config.yaml
arch: "vit"
model: "multi-label image tagger"
crop_scale_min: 1
horizontal_flip: true
mlp_ratio: 4
qk_norm: false
drop_path: 0.15
orthogonalizer: "polar_express"
batch_size: 128
warmup_steps: 320
weight_decay: 0.03
adamw_weight_decay_other_params: 0
Rows from block 10 of a small multi-label image tagger, named by matrix and row number. Rows with one number belong to one neuron. Each number is 128 + 32 x the weight over its row's rms, rounded and kept within 0 to 255. All counts start at 0. Numbers have three digits each.
After each neuron's rows are labels from the 100 images, of 14976, where the neuron reaches its highest value: "responds to" is what is common among them. Only what is clearly more common there than usual is listed. The data: photos with spoken descriptions (Open Images, Localized Narratives). In brackets: how many of the 100, against the usual share in percent.
# fc1: MLP up (model.blocks.10.mlp.fc1.weight, 1280x320), inputs 0-79
# fc2: MLP down (model.blocks.10.mlp.fc2.weight, 320x1280, transposed), outputs 0-79

fc1.347:123117120185142101081122131062092097155120129076106119172121159115128181088147148194142110118127095142163078143074140131112132160152133139134099104184114130126116119181084116158157164150138128156154145133102144123110155102069118146080123142
fc2.347:155119073120095166177165062095133110131156184109156109123135085142159145129070097114097168104099188186087094156180138135178167129092099140170133105096160132128135135119107061100087049133136122147089126144100197114143135082084117103128150093
responds to: text has "trees" (73 vs 27.2); text has "sky" (53 vs 25.1); text has "grass" (33 vs 10.1)

fc1.510:092190082108075078136166167105122167086110165121163122094106097136135159117157105105156169140163131115062099134192186126085117080134118115092110120132045098133164138152136120164144129167115123158112143137072114160114120121111174185139135187
fc2.510:171175093079125134134145078105150155078140087106107055124173113163116140132163158179140081145054129167128118152131089115119121130117179150145138110138132127128125194098133165136076181100122115174161130108116096058175069150093180081160154173
responds to: text has "road" (31 vs 8); text has "buildings" (27 vs 11.2)

fc1.556:068195133161114152118087121113120134173161112180119092179104168113165119174186130140150154106158100099200094203147187101075180120126115125062129088113158120099099187122118169165074155123153164120189071065154110138155087134086122113149041161
fc2.556:138141089153106187149185137074102102166141144157139159164159171074130149136135153102110116109175063112184132117146170154114095106067074193108106148099159090149109077195198114025039120172154076145108099090143108109186158101097159123139062150
responds to: text has "road" (44 vs 8); text has "grass" (42 vs 10.1)

fc1.78:145118172138174134134149177150101138120134126127130088116072177167162164117088084083178095093104149170134143063121124108188181134104176138107113081064121156129170135153125158162117129065190121087116128146104110080091126171095133120097133144
fc2.78:159103128104131089108113116082158157104144130131108078128170122165067145165114154094153147141093147118069102145123047162123114178224168135127110151129146096082124142138119130177113116162131195141165077135100129145068142163143077134169143061
responds to: text has "white" (43 vs 11.8)

fc1.108:127156134129084148097127142160137124110155173068170133077149117155119111120123152101065167140126122144148144065151193139153174081152129149122110117125119168181175160149123157087173106071109098121099153120122139132082085063127139139100076151
fc2.108:100113164155142079184155134133094156181120145154081140147173132145153065148123147117183104133142171125096097152121154144142145146128106074094109173173121111150093128132173121126032134144114194120120176135163149157180083153131064113106129141
responds to: text has "wall" (45 vs 20.2); text has "holding" (41 vs 16.1); text has "man" (32 vs 12.2); text has "table" (30 vs 12.8)

fc1.395:070142151124164079145103096117123132143128103130169165172067172140111091119080108161138137134102184136140156077108103181174131177159168131111101166173102118169131126159149101142097165133161163155108126111058130118102166113057126135137124128
fc2.395:199125116107084179129156128150165094109140084140121192128191107131123117096082165054099138094108064113099123152139170180167131140086161123117126096110169123107108177152137143120095113158118133076179060127203175103134135133176133084150078144
responds to: text has "trees" (96 vs 27.2); text has "sky" (81 vs 25.1); text has "plants" (31 vs 10.3); text has "grass" (29 vs 10.1)

fc1.315:149161091165109138181099133101164164123115077168184095157121097137083170107060131124116087098086187154142138120118106080091109163135118137147106093149118098140167140139152143110172149130130148151145194106118147069115158126128096130081107091
fc2.315:109150162127126150117143103129134149122165151108097129098125140172102102123162124134109173119131106145113125132153180126127122109116150190133141138138209122134110137133156162123102116106161108121086089149166086200124162134133092150094195170
responds to: text has "standing" (56 vs 23.6); text has "wall" (48 vs 20.2); text has "people" (44 vs 21.1)

fc1.655:120046088104166134133102151111150099130125112113163115126156081098115128085115135105125111164149127108147156128135070107136168103121096102106108161094111137130145124089167121114093179118070094163119113165098156140129137105127090108080071158
fc2.655:067135127209202104111146132162109125129081126163074150109115184163117124156100156111085153122128136078096103102117104123112115165152082143137137169173069133095156136128086188109084138157143153145139083080158124132157168108097123149136129135
responds to: text has "lights" (43 vs 7.6); text has "buildings" (39 vs 11.2); text has "road" (26 vs 8)

fc1.728:092176129129131156133086107160128098155172107096102140116121114073186144143142123151122133115142164155128143133090113117120122122126097130086124138091145124115182164132119117072089099164094138084143091117068111110187089127078073136104176120
fc2.728:140138090101127078171174081129137118116100088128119098130105152159101116152109121143133109074164126131098160092139106140167148146234084153178115099131047186044052102186107133117170109125104041115176122132164147146177186097109094149149129234
responds to: text has "people" (45 vs 21.1); text has "sitting" (34 vs 14.7); text has "white" (31 vs 11.8); text has "black" (30 vs 9.8)

fc1.490:120183061130089166109086159126124130113150117151135114165150106156079135157112124130090080182130130071201091099102110131109099122102187095165127089127075141123142106118110161126135170135095096112143127146151171165144118114138176134175064163
fc2.490:142097120136154157123155105152094122108117149127115137105154146123101131113111152130177146107100175154136198127125124132129115120142142138129140127137109126148142122071148126080165099082144090114093140102127075110152110201094171177121102119
responds to: text has "table" (61 vs 12.8); text has "sitting" (45 vs 14.7); text has "people" (43 vs 21.1)

fc1.259:110102150180115147142125175139060161103174122144092154143077169111117105077122114092140148092167174059154131130121179113177149159126158139123128116156135155138116181059149101043109110126124155116100098124106170152099121123160128164102185136
fc2.259:076109130082188141165118126167146115097147138155134127124123185130180073175081138160159078103142129146121125139209139172173115094166116136124183110117147101087128170108182149104119087156137142124125095127112137131206155133095181078146158105
responds to: text has "table" (35 vs 12.8)

fc1.494:070086093099127142086071127090119106115110138133121079150146163136121092173113122141111124117171155132130123164153088116136113069076157090136129119190170172144128166111124138131069143062121116152143105124120180135194112070144162136111087140
fc2.494:155106161115126167100174119152125070131123137073108113137177166118122076100121068109180140099139110189124149184144101132146147090078147118085163151124141136112182100180103161141098142077114108099194129120094160101150197193090127163057106121
responds to: text has "table" (46 vs 12.8)

fc1.305:078165197132141131086133153141101191135134132140137177127134173087125109144085122179157119150186161178115134117099197150209170102145090121176105129156080131180126108081126134105126110086116088120127077151112087110145114178111141137169166072
fc2.305:146129119143112152119164059158111151098108161124107138221107096124052114148141151156087123134132177100138090166134133133176115165112101147107098118185145091147081121150168170125066134144086139111150089072120079156101175135077180123090048090
responds to: text has "trees" (59 vs 27.2); text has "grass" (28 vs 10.1); text has "plants" (26 vs 10.3)

fc1.429:140144176150131231179132106055140164124164121135118148091087161164078103142191175141088121103075124139141100061161118141117125061116143150142073136117085099118123099100119121099133182189128078101146140087110168117077167143119128145115066103
fc2.429:114165069144117107147093079170140111140100117171064125160159159124124105126136111160113165161177138160084161107127133102104049136157105145150155107140144072176162071105099099062106110111134138092160142069121111093101070135093108141185097088
responds to: text has "road" (41 vs 8)

fc1.540:108137144112122150131188098106143164161108090193095125127104097138148110113122111135116130090085087150111132078137162145149146068180154163130085101173135156127121153087036106192111126157090124152125103134154148124112094125091097147133141190
fc2.540:136144120141111141179114215107124054152106130100157086068154103068128189077121128085155165167133112078151122079107124185122133099092117119206153096132144094142150141106129103117116079143118080090109146128142099143134155107124183072115152134
responds to: text has "text" (28 vs 6.6)

fc1.658:165137208098155112147103070102086127145148100113128136168172114124054116092137076138108092137135131134199157097156162117117137119108169132081107119124170147126139098144167115115103156120105078136098146121147127160087117140135145124125102149
fc2.658:071111094143092110149126166160172167171152118135111159147116078089164113130140124161111187136125141125103153126096111169130106083179114095156109185122068147121155110112122166137121076142147200093136136184136134152117093072142161117141162116
responds to: text has "white" (31 vs 11.8); text has "black" (30 vs 9.8)

fc1.20:141098171133142121113144130079071122093132093151128126158151140089117133124130110152128065175163140196086111080061199119128103190153147066039123108102071077132078192152130167194163072130087141100138054112102107091078138160153116088135110099
fc2.20:123089134147085084167196135128163106098158119088057184110134095176134137091135157121086149146155146138112155117150112132083205126149169117156085180087131188056204116091109148121149115130171051118161143098143139131136103055115113111174080078
responds to: text has "wall" (41 vs 20.2); text has "man" (30 vs 12.2); text has "wearing" (30 vs 12.2); text has "smiling" (26 vs 4)

fc1.207:117093120126130213133136090131083121102081173094127164113089108188111170132153216056112137130110038141150117075174138134150118093117091133092098086134097113152129145105093122098086130129168098137115096042145130188141118124117152145111098109
fc2.207:169126107117133138134098111075113092184173147139115108147170046089113149174115177171089127133189165063166112115135128089112133128140130139100094162143119141135135129037092096068135194138144141177100162109094164167079162121125145126130150140
responds to: text has "grass" (33 vs 10.1); text has "water" (26 vs 8)

fc1.425:183105085159133163161165085135116150150135142142079114156125089101124067112094150057125153108187174116191171073045141080091128122089197112084121111105107151121098065142121135138140117122134099114162148111167080157077163140137113091167105167
fc2.425:106082125085106105129107161178177141142075183143116120113077158109178130141101105244141124181145153130160099130171076151137122061119101161141123144121098135129117151089178104147153136179155072142147156189047101082149114143170158115136159124
responds to: text has "white" (30 vs 11.8); text has "black" (26 vs 9.8)

fc1.376:035143155145188130116138072142155146201135191133167127127168115133119143130162165145102122111119209116153154107125128080114154130112114122118143139171121115069086082100136142150146159127065051102122093103089050134149228125170112140098154174
fc2.376:156093099114152122124113147096096123108167129144124082070148123133165156118125117140118108153121108075079146188121147133153118146148143113128086117135123163143098172109118136163144135112135164171163139142153180123142095120098091129145054146
responds to: text has "people" (44 vs 21.1); text has "sitting" (36 vs 14.7)

fc1.36:113100175122115198111148157135102105147134159171115061137146152157104189152093148116123136119127151115145136123132141143077125068116103079075161126171118132093125125117129170126085116154166170126142113102108143136108190096090093149158137137
fc2.36:154115104097089094127177146136140151173173132132149171161132102108087144163141105146119113149142156106077094065110089110145130185137114136065095144147136162036156070153186118144183170178159105156116139119089143149101090078114059094146107059
responds to: text has "white" (29 vs 11.8)

fc1.248:185118121090166134103155108153111070156093062133165100168119081097099085132108056110157177094120130109101140121132143147104119120225149136124172119138110093114134168156103106125105146122112153152125178171147149135139103094154082119118148189
fc2.248:139151107155141133147104162086148147160150167121143113156136134156162138183154130156124142125129182085074105149154126134096105067162132102184088129132132121105109130083121108185160116107136125123126166113194146134204105064076200084153152099
responds to: text has "trees" (66 vs 27.2); text has "sky" (56 vs 25.1); text has "standing" (53 vs 23.6); text has "grass" (42 vs 10.1)

fc1.63:111131112137131167136156186083122184174121124129148134164092183134120093105044116091134162141138138107127136158126138153069119097083091111130041163127186153156078096121164081097050135111178176155146111187117214146190199202110159109144133133
fc2.63:166130178138077124099107135147125142119082098123109129123115203092137133090118181201140200156135142147167144095073147119103097085140101120084155147047133121141115083115150183109142193167073129159114176130152087065115171075150106133077117109
responds to: text has "sky" (65 vs 25.1); text has "buildings" (54 vs 11.2); text has "road" (39 vs 8); text has "building" (33 vs 8.4)

fc1.173:123098158175146111074117143133132110144182132121137144154187084135179160138170097122029121139090188078114083077124168118091149154141201141101113177164127129125169122158128090136189149210091103071057116151126169120204149114099086108160126120
fc2.173:143153134092135136122105158148108111117041165179125100090098149104103073109150149141135174140104130046108161102202116099132124117117092142139120101140083130160078163123091171142092146071150144120156174095120150148133112136128139176111126100
responds to: text has "trees" (55 vs 27.2); text has "white" (29 vs 11.8); text has "black" (25 vs 9.8)

fc1.564:111166156122088075107188156084101088098209122100082095154114083135122099132154154138123153118080147139071092132119132138109146145176100154136072159078121135170154113160106150100086144102132124138165185123145094122149111201165148162118108150
fc2.564:119094114091133132151136076158159129179122180121128145133125108129152134172050108106140148146081139121203163170155129200126102106110132151183158106134203157116098124067133096098168127121129162168087145118126104144149125095162109179169173132
responds to: text has "holding" (35 vs 16.1)

fc1.16:141221157153100066106128124157099120109149149152131127150094115122121068144143133097150154163156088131143123153118092167157147106124112147146100088143185189188163163059125199144150095164169169139168137152100158145114084164123138117169137100
fc2.16:139112128144152152147140109098158122127112101104113079102115108182129174130171183131147076084135156164084119132130130117158103115186088127118118158111137134077091143149117130143119115088096138110108085111130151132135127069154148093045134152
responds to: text has "text" (30 vs 6.6)

fc1.481:161099146091130152137089143111145170189137161153116156119165075176145114135151133173149107178088203137147110134159174103129139119164190130141076087141164127161098200163095164164185133153081080154171121141130160136132143159182106096134120116
fc2.481:147178158089113154101099134126077091152120131147173151121176130088119157131143145096132158126091125157122150130182147112109101149122155106169077124081151222100138124164123082165153097119129043189091088140098129094100133130147192158174140135
responds to: text has "text" (52 vs 6.6); text has "paper" (28 vs 2.1)

fc1.742:117114092162053111165165097142163178165073161213097113139078115181126093131124098114119101113060086124113130103129127141178155130149147178096108123146092126131079097136097177029155123164132134123117102132100120149102091139092125131140146140
fc2.742:158127192091162169080191149130089120137141174077112163157146109099144111119117162163119158146154098123071121162119141097133076130089104100142075159141189131130150102148155083165102169107160113098142156129044153127118192125125102160099141114
responds to: text has "standing" (53 vs 23.6); text has "people" (47 vs 21.1); text has "lights" (32 vs 7.6)

fc1.417:119105116100123161138119115189129128117104117128144161171160100094082120111144097131098111098092134071162127142125129127123115168114116105063102162112137152189118135168119049130145082150089145175134116175184131138142109132052151090100123094
fc2.417:118116111103098135127186151119162138129153077106128152132142122119099097140129156144140127146176107134053102120115090144086141138177181138143136143109205111136099156163127125131119119144173106102111101092126103122104108118141171149168101049
responds to: text has "sky" (78 vs 25.1); text has "trees" (65 vs 27.2); text has "clouds" (35 vs 4.3); text has "buildings" (32 vs 11.2)

fc1.702:047126134076091049122171142126081127092072157165099123152161115194180063135128141108199134142088173120100051125130128069032101102127109120146128111171075135142120155149132151164116140171121113089143142087116149208125107152106128114147145124
fc2.702:133174127147068163101143020099150131057108069109155094113120098102117138109144135119085129131117137152114102119119138082144152108083142172112114093155086144116096158163137150106123168163104160102126079129143137062098125141127154220108103161
responds to: text has "road" (36 vs 8); text has "buildings" (29 vs 11.2)

fc1.252:116128109061160107149156106108128079166129121154121138112101132124086181107083140100130179116112158138113175118103175100101217079187176157133053114104112152114130124126117127161153151089131084159149169116153141077163188131133099136134114098
fc2.252:114136127112174138156130097110139080105121131138061104113113098147165140150153065151148168106118113152130134131135155143104181157160170146160134111115138107130123166137087107168143109152121168124159115133130135124174122135124104127134157101
responds to: text has "holding" (42 vs 16.1); text has "man" (33 vs 12.2); text has "table" (30 vs 12.8)

fc1.75:092113167149108103093162143105107106153168127123086164124138081118120125097101102089087125189143122089148172101149121111118190118143124091082177084060124102114110139133156131123076131097186122130112096125175137122143170128097160086118143116
fc2.75:123160139144088117124168099164149051102136123122105122165151093162129150099159176170087094143113152080115117144081105135118145140113156111141153164123097093168102057140131116095153147084163111120085143148115123166128104108171186176110129114
responds to: text has "standing" (48 vs 23.6)

fc1.131:101174079152120172106111124144155105131108115172135152116127162172105102099185171128092100163060147123078194099100086149162153115139112101106110142125123148111111104062105116116110104126087149128157144100111120116099124108141136099103111172
fc2.131:117113172128142143095149080095087171139083153133137114100105125128106163104129163092127169162133100139187138161174187212121183063103148160077132117148122136173094128085068094090127120150124119145069125156148152168149105122171126167135128150
responds to: text has "guitar" (36 vs 2.4); text has "man" (36 vs 12.2); text has "lights" (33 vs 7.6); text has "playing" (32 vs 3.2)

fc1.230:104139112115108113128127130154176098155105129127145148194108088132084125134161124118124147183121125126097134153092079144154181127127147125127056133095114201082118160055159151176160141140148103111085176082124087116117130140111139118191078092
fc2.230:174124080120153181154145106099101092112108122171140156062159117179149156110131094111163135191100119123110137099117157113114107171139113079110066103091139180083187082134116107151145143164134126150156129146035144152143138105184063165081168176
responds to: text has "sky" (60 vs 25.1); text has "buildings" (38 vs 11.2); text has "building" (27 vs 8.4); text has "road" (26 vs 8)

fc1.588:149062124114100100132101114111175127119100102107120160165127111088138096153131141109144197161118119118108117154141160132139149156082092171192101130130137197177115121111146099157134146119109171064129148135180120125145095139117108095173142186
fc2.588:126170112113096127109163158077069116059170159066144142110138076143148172108112088152107116110162149149133092117126094109137148158103152126135125149068136191144133115169144095089142124156153186188187066105134119133121098080115139144125125131
responds to: text has "holding" (37 vs 16.1)

fc1.234:163088129103128137208129071142161166076135129105144134154092104081163128132140153099158139096124048115195061181168182077096111196124076061103068170112152091108183100153125159186082082163190089134132145123139125103214153168098155124153129146
fc2.234:110113135140118084122111122167140110156099119105140093088197151131116104142088101123112056117126138109129149120130135122148154107122083123174134129090172139184100115137083142084155093153085156132078126107118166157129052115140137133047094098
responds to: text has "grass" (41 vs 10.1)

fc1.547:090145148172142142145124184168152166124074155167153087124135155140125127029095142116153138165136156120120149127077066113125158101079098103097096161102134115194122156147170095117081143088111140142113156121095180152153186186096116119113087083
fc2.547:099137120113097126141164094159089118110086067159099147125101167185156161125152144138089162101183144139089138120086129070111133054150147122092152087066132156187103091080149134128114126147111116100159092183164114177136123153184130139120100145
responds to: text has "sky" (77 vs 25.1); text has "buildings" (54 vs 11.2); text has "road" (34 vs 8); text has "building" (33 vs 8.4)

fc1.156:109177128141136119172158124064113126177133134159132130089145127120148108089095133151147146130130091143090084103105154082080166140097153172145154098139114143115162134083139153144124155095152124183178217083152157109103088156116141146154124118
fc2.156:155124117094210160156092117134127086063138095107066099137131085132153146121160118115102064142165148091127188111161143176093165047143133081156064102101137126166100156149086126159131092151095111123119129084141124158158139124062157069105161103
responds to: text has "standing" (49 vs 23.6); text has "wall" (46 vs 20.2); text has "holding" (41 vs 16.1); text has "man" (35 vs 12.2)

fc1.46:087125082079143159163130078092150100082139134130168176108141165136122142051117139111152122163129118127118083118125131159131058092170098132114130111137122163148135163121158158120098171128121079197170159136090186241128141097124132112126072107
fc2.46:084176125143154130145188126106123096116108134130131112109118111111145109148145168099134151097130105127117136123111067130101136133094094151156166125113081134154206147110121163113025188154151114117119080073128138142102123145117126186081129162
responds to: text has "lights" (45 vs 7.6); text has "buildings" (43 vs 11.2); text has "road" (33 vs 8)

fc1.647:122150130109065098086124121117104163170124154165156136111092099166127177089158110147132106136214107090099151186096162117157186063167125155058078122064147131097158128100069104085133139085149135174117182104133164184137127079168136099114146128
fc2.647:138119092118218100182086152151193144126089100132153175180142130128080118137082112149150106079069074121067095089178139086129135119136079179087110176165139177141120165160168096181141148110101121136120135160125194102111124113100069105159127095
responds to: text has "people" (55 vs 21.1); text has "sitting" (46 vs 14.7); text has "wall" (45 vs 20.2); text has "table" (43 vs 12.8)

fc1.438:094193100127158137084113109089142125121151117107162125086083106169199148169099149071108113115127147072119163159108162110196159131161151137113120158163057094093196162135109075138146145109169135149117090123147147158172138099101131096158104146
fc2.438:105128101095072123104110151122115117091112139176161160165143190097164109136140172139112099171146098144080139119102101158161086128097127085132144150120117145105050133114159133065110142084135120163079103167097101147113068180078107111114141155
responds to: text has "lights" (42 vs 7.6)

fc1.409:144126092096141113089109169144199164123135123148133138081202154110129134145144122172155130167110179112177098175103113163130200122205166092134059145109131135137182090081104106084137158135124090104139079130103100083100100117198173119141041146
fc2.409:112141134132138173082156123118095164142089128077119101107082097127081129135176091139165103098096094119131190136196135098115095042179119140141168127112136085170156120115121109117139132127101141122156154154160185118130151087120140101112129117
responds to: text has "black" (41 vs 9.8); text has "white" (41 vs 11.8)

fc1.529:144166117104142116163124145150187158116107115077169161134124097190139173072164122130122123144119079158116163131060167093165196172113071106155069125098086101120152115130130139172103151133162131136086134067045101138075170105120128064090124117
fc2.529:162145149124127154125109104174094061095153111152140163149142147204128126146142120160175152075089181124080168143115172150075109086157129082096168148145188094155096125118135128127132138112144048185121142087122139084150193099101098195109107115
responds to: text has "road" (28 vs 8)

fc1.240:147150199133160176161160141103129115160138073116170124075112160100137101073130141092167122106082114183110113144110157114138174092146138146119147116146153147164110048139042194132129165151147108096175082162113134143115115111048176087108161153
fc2.240:186125108128133134118148132132184022143116125161105120140157094157183174081181135141090145149122105108115154094114161136176115142085150144109087137177106192162134217093137101155123123150086115113140138126100124134112166102134174097162136139
responds to: text has "text" (40 vs 6.6); text has "paper" (33 vs 2.1); text has "written" (26 vs 2.8)

fc1.431:166161189177102177155170134124106087127101158107126096148108163074091184129162137135149099101111112139088157092094099090170084112163167128164125135138139165122188091117147105155124151135142065139151131144077130120140094130114125179162101119
fc2.431:110159048074150135125102129097125061159146083134100186137184139073075105105179183088072201154172095126145092157148076106095147144118151135129108156119114096115110134100110077085087163103118187131081132075114155126113143097108076103128156136
responds to: text has "people" (43 vs 21.1)

fc1.427:106144153073145109079148112115160189156055216146118109077104118198137135122128084135134141139152098141123123115150092139138155097110158124098121089099149134136104108152168156164116133179140125146133151101121226140132103131124130141090138137
fc2.427:133162141111112126175142065112115130137107062076119145152174101073115117053102192140178103125117123099097134196154145140175129185085164143141185137098110112125139130139103092102107134187105133091093129117164058152152070164163147204186115121
responds to: text has "people" (59 vs 21.1); text has "sitting" (43 vs 14.7); text has "lights" (40 vs 7.6); text has "chairs" (32 vs 6.2)

fc1.139:121054157135103052076168096138123110111091143123194064142121121155144123022140163153146141126071107121070094066083208169116118076134209115115092084117112133128112124077098134131161094072112131136152166168115073147087111076093130140115092140
fc2.139:087124113111190150157103151094180170098121124102122083144130129184117097098171106061176100105149092152129113165150155104132121135216103152104133178106085157128084154188088070190079158135107175172094071176114168107133100175108102145102144096
responds to: text has "holding" (40 vs 16.1); text has "woman" (27 vs 9.2)

fc1.695:139121073101128153140234137066125123136121138195118163171136155163075092082148161126127117130153100114184157158140153123077193110086147092175119099127109081105123157099215034061089145149126113083169137094136131126111164165183107103146202110
fc2.695:140115162164113113123113126143082139132039122132098119080091119132117099127128128184151177181169109121123074145175131117081103125120156144133122173164112131121194165125059164159178149169164119096100090146130144122150145148150077138167110154
responds to: text has "white" (44 vs 11.8); text has "black" (40 vs 9.8)

fc1.38:137198127116058129119156080117146171103114132045065170125187171116104159123180101203116147160113112141142154176067127140208149101188143101149110122157173111178137109183142146168141122089138141121155108126160121082100162193121101055133157129
fc2.38:074118136105087158083124125119102095129156142158177135115079150147110151136154211141105100062137142110127068120084141108126117066085096164063118099166189120110149180086128122079145096112108163161112125107191073195124183174108146152139125086
responds to: text has "lights" (28 vs 7.6)

fc1.222:104114143136110128132119189216163152148140140143115027198112215127132131075163119120129084133138098136105073147140143114110136098087129078121106111093156093143131135164045142035172135101081107182099121103110126145135154150086135088117153161
fc2.222:149126088156172058151107129158117050090148106139161122102124119123040123133095123179206118147118110111147082136142145149121169119083085186141125132147121122167094139138153074218126113129120113164169159129105152094156132116176159151174137155
responds to: text has "standing" (59 vs 23.6); text has "people" (57 vs 21.1); text has "wall" (49 vs 20.2); text has "table" (38 vs 12.8)

fc1.342:172111204109138189109097116143115110107078116144126122110059093151121141171099129094148179052079121165127168091139148091142130091176169130157176106120137108097127091155114137133143154136092048089215084063126191128117085156151033129129127167
fc2.342:166124069170100151146118155099075099163106142105183062162166105135088152136145127166143107100107101111131163152095009172103179114188127121135115134129105138140114161147109118149178104122139176099075122137173133189058149120103175142090136111
responds to: text has "trees" (67 vs 27.2); text has "sky" (66 vs 25.1); text has "plants" (33 vs 10.3); text has "clouds" (27 vs 4.3)

fc1.218:170159119093108155125105078067131197135166133100119112052134107095122209071141120108132120115102156151164147112115124155176130100134086127061100119158078140171120143143106137122181153104129136111107084133107120149112129171145139107119160117
fc2.218:048150112120114104135141131128174129127110089188142083159086143112171129139131087141179165097176151171074120156106151076116172160156161175187134134053081126070155110127191196131097143131165117106091105065151173066146109127108135136171121136
responds to: text has "table" (36 vs 12.8)

fc1.393:135140075134144094113123104106112129156124135160103077129162129096131157068152118100172104136151133126105160125134116072202112164135114157150081126132126123154072175198147109073152112110093125120134075083070144163119126128137132134159106139
fc2.393:056162124087137089117125139093171123063140121125118145062101130112094085141097151136066123154096092127072052210135133087069167127196162132105145164119105090123140092141191108104108178131154056127157102148147135167096055173119119147151127109
responds to: text has "lights" (32 vs 7.6)

fc1.313:092121060128147085085113138093152138101139151134078034146132105124223128130140138156125128175155112179153124087126200206125109164101111066089171151142125124133166116127133098140160134088147104214135152160105165131146143173040137109130161136
fc2.313:140136168060149125095113095145116162101144138133169083132082112133092099124111139155156072170120150114089165170129146134109152154166178175142115121158137164132100136112082071155111196153114133132078167112102125133090080197127110124125116157
responds to: text has "road" (26 vs 8)

fc1.224:177125171086118114159091105133090136159128118183171164158163131140127150154146157159150069171144122172093111143101134081083064133108111112148107145115135185167176175127119176144185179164127121111177116162115082159165131219148074098129123123
fc2.224:169190103080120141143157181083168077169155165077113157172118134104115137101099126103083176136056149088151159119106110178131164091134149139130048102133186125111166137156085104116140111124133106109169076117103112143113160107106183135142143180
responds to: text has "text" (43 vs 6.6); text has "paper" (25 vs 2.1)

fc1.420:129097117090117141169179152078149125161143122167114147124117171163060073148145159139164145152108132144109155083161135110119113086113069062104108135166116109191132141097142108069129145169117100105132054049131174145126136090151147177118089162
fc2.420:085127116140137170104142121121107133138167135121134173162158155089114106145118125113145171091135141118099081155175104179107046132146117132117151129127079126126142120125123122119109163158168131119161124080091094127107108212169123130081170143
responds to: text has "road" (30 vs 8)

fc1.672:117106134071094090092163087115113100115130088158117098140151168108109151082092065198175157083123132113148117078105154142171105105098185145183091100158131119122079136121102157116148124096165066085087137128188113120144145127083125135154126102
fc2.672:146122135138160097153092105137160084170101115077135113098089109113149138133103115136139122141170114151121112148141082154112114163102046201095166153165098107197133112173122062153091192163107097180201073122146094073150150094152143152122138135
responds to: text has "table" (31 vs 12.8)

fc1.88:125052142095147133140200112125101121105125118180143072151124176127095169047087179134126135104141193162126109096141155118113159138122075117142119179095100119169117049114095137086161194096137094072160128157139105104128089129150099141173116172
fc2.88:130127202140146107133046129160144052082091135114045089073116096148083156131085075077058152083167133140128177134139082141149073130127121192164128157115095141080141116117141135132111148178097110170105098112120119133180128154182195128078174121
responds to: text has "black" (25 vs 9.8)

fc1.543:059128161126112170165118139168083134132111198091095120089063114140108137144086096143098162111117153109082082057128101097115125145137180066137163099142128106173127163117127135151195156127139160187091139133136146149081163071140148177135077168
fc2.543:129180112186113126094136171199174170126133100088146129102114103123172065106111083134188095170076139127198119198181142114116131108169147081087161134086167142105108188132192109159126124100126111058135143150084083117188224118122135104105081110
responds to: text has "standing" (56 vs 23.6); text has "people" (51 vs 21.1); text has "holding" (39 vs 16.1); text has "persons" (27 vs 9.5)

fc1.392:168171120147153187148083170166112121157128174132109058151132130183140094123156197106126106129132096154160120086074178107122148133185130093117139066078122164138120170162122087104126106140151130134115112170135168136131160162067138152108191146
fc2.392:155210133120117088176136163131108137133162093125134143069081111078109168135128125146142114060127186160138101160163157134154103118111082161155153133106114183118076081100171175120188139150116130086141118206075144125115135097164133119119072162
responds to: text has "text" (26 vs 6.6)

fc1.124:144145078155166147101135115084156145095055059158156070111131106162116104128093127189094200178153108167148187114198166152147109106119120073122141145146078159161134108124077144128111155148146160171134145121135081160128090176103128103159175087
fc2.124:134104163137126063077169157119144080121038130117136141063089173176132117103087122131138113140073114141090156115187193184103119153147135165077162128183139107143132110135077128168120132122159111131133125146118106133101104141129127185127164073
responds to: text has "black" (33 vs 9.8); text has "color" (31 vs 13)

fc1.184:152154138132108136170191138110160146172144147156144129091101163088128072116124108160178111128113194124158120161135116141113155182207215155156135174177162113135163126096102124037109097133116157086155107171083100122112166148117180076140185093
fc2.184:130195153070150150127180077119139138148203159066110081225146186107101129044096172151115097078134131137111149176148110105210132123082102111124159123137159117153171110111082105113123127130184141084115149163117136185056098139077166118135100079
responds to: text has "trees" (65 vs 27.2)

fc1.483:089073107161161110151175094148116179120134122164049147144170143135087138108112116146126094072065092159082068103084161214074103103155148114180104130127112135158117138128104136138144122149122161118143134150109133126128152105153084134150170119
fc2.483:164115143141190109126084136117139108109183113071138109102184158113173096111168137106142144117144148137190154168137112110156130141113151126156129165161156093122115157164138171154164194156116132175160119140155133106167165092113200079109150134
responds to: text has "table" (33 vs 12.8)

fc1.519:110127058118093124161153078084103167090164136135147089141099123183107108133133100148104111084138166132181102136149173091218172191143132145117143140065107106097086106103108174130081155116098107159137131120065135162091089116165160060191109133
fc2.519:187125141126151160126106130117138128165127099147116135169119155132152073175121079148128102130189126172091080145074171151071169099128094117157126083102136113125087099141179085134150142107140129147092209161124096101193095098079158156143132140
responds to: text has "wall" (50 vs 20.2); text has "table" (33 vs 12.8)

fc1.127:105118147121089117133154114131129128184149124173099126074109141109162140117096113132095099085122154157110110119084166079080093132102166150114120108167122107120141122115148149127131164119129128150124122176135118133120141108107038103105138142
fc2.127:130107133137160112153112196141196113059136140152097142155098097108080155135093134125186110111128094153125159148099102151155110152148118121113128108154120134103134134107116197125145178105113161091139086087126127125125141133115180180158140117
responds to: text has "black" (36 vs 9.8); text has "man" (32 vs 12.2); text has "white" (29 vs 11.8)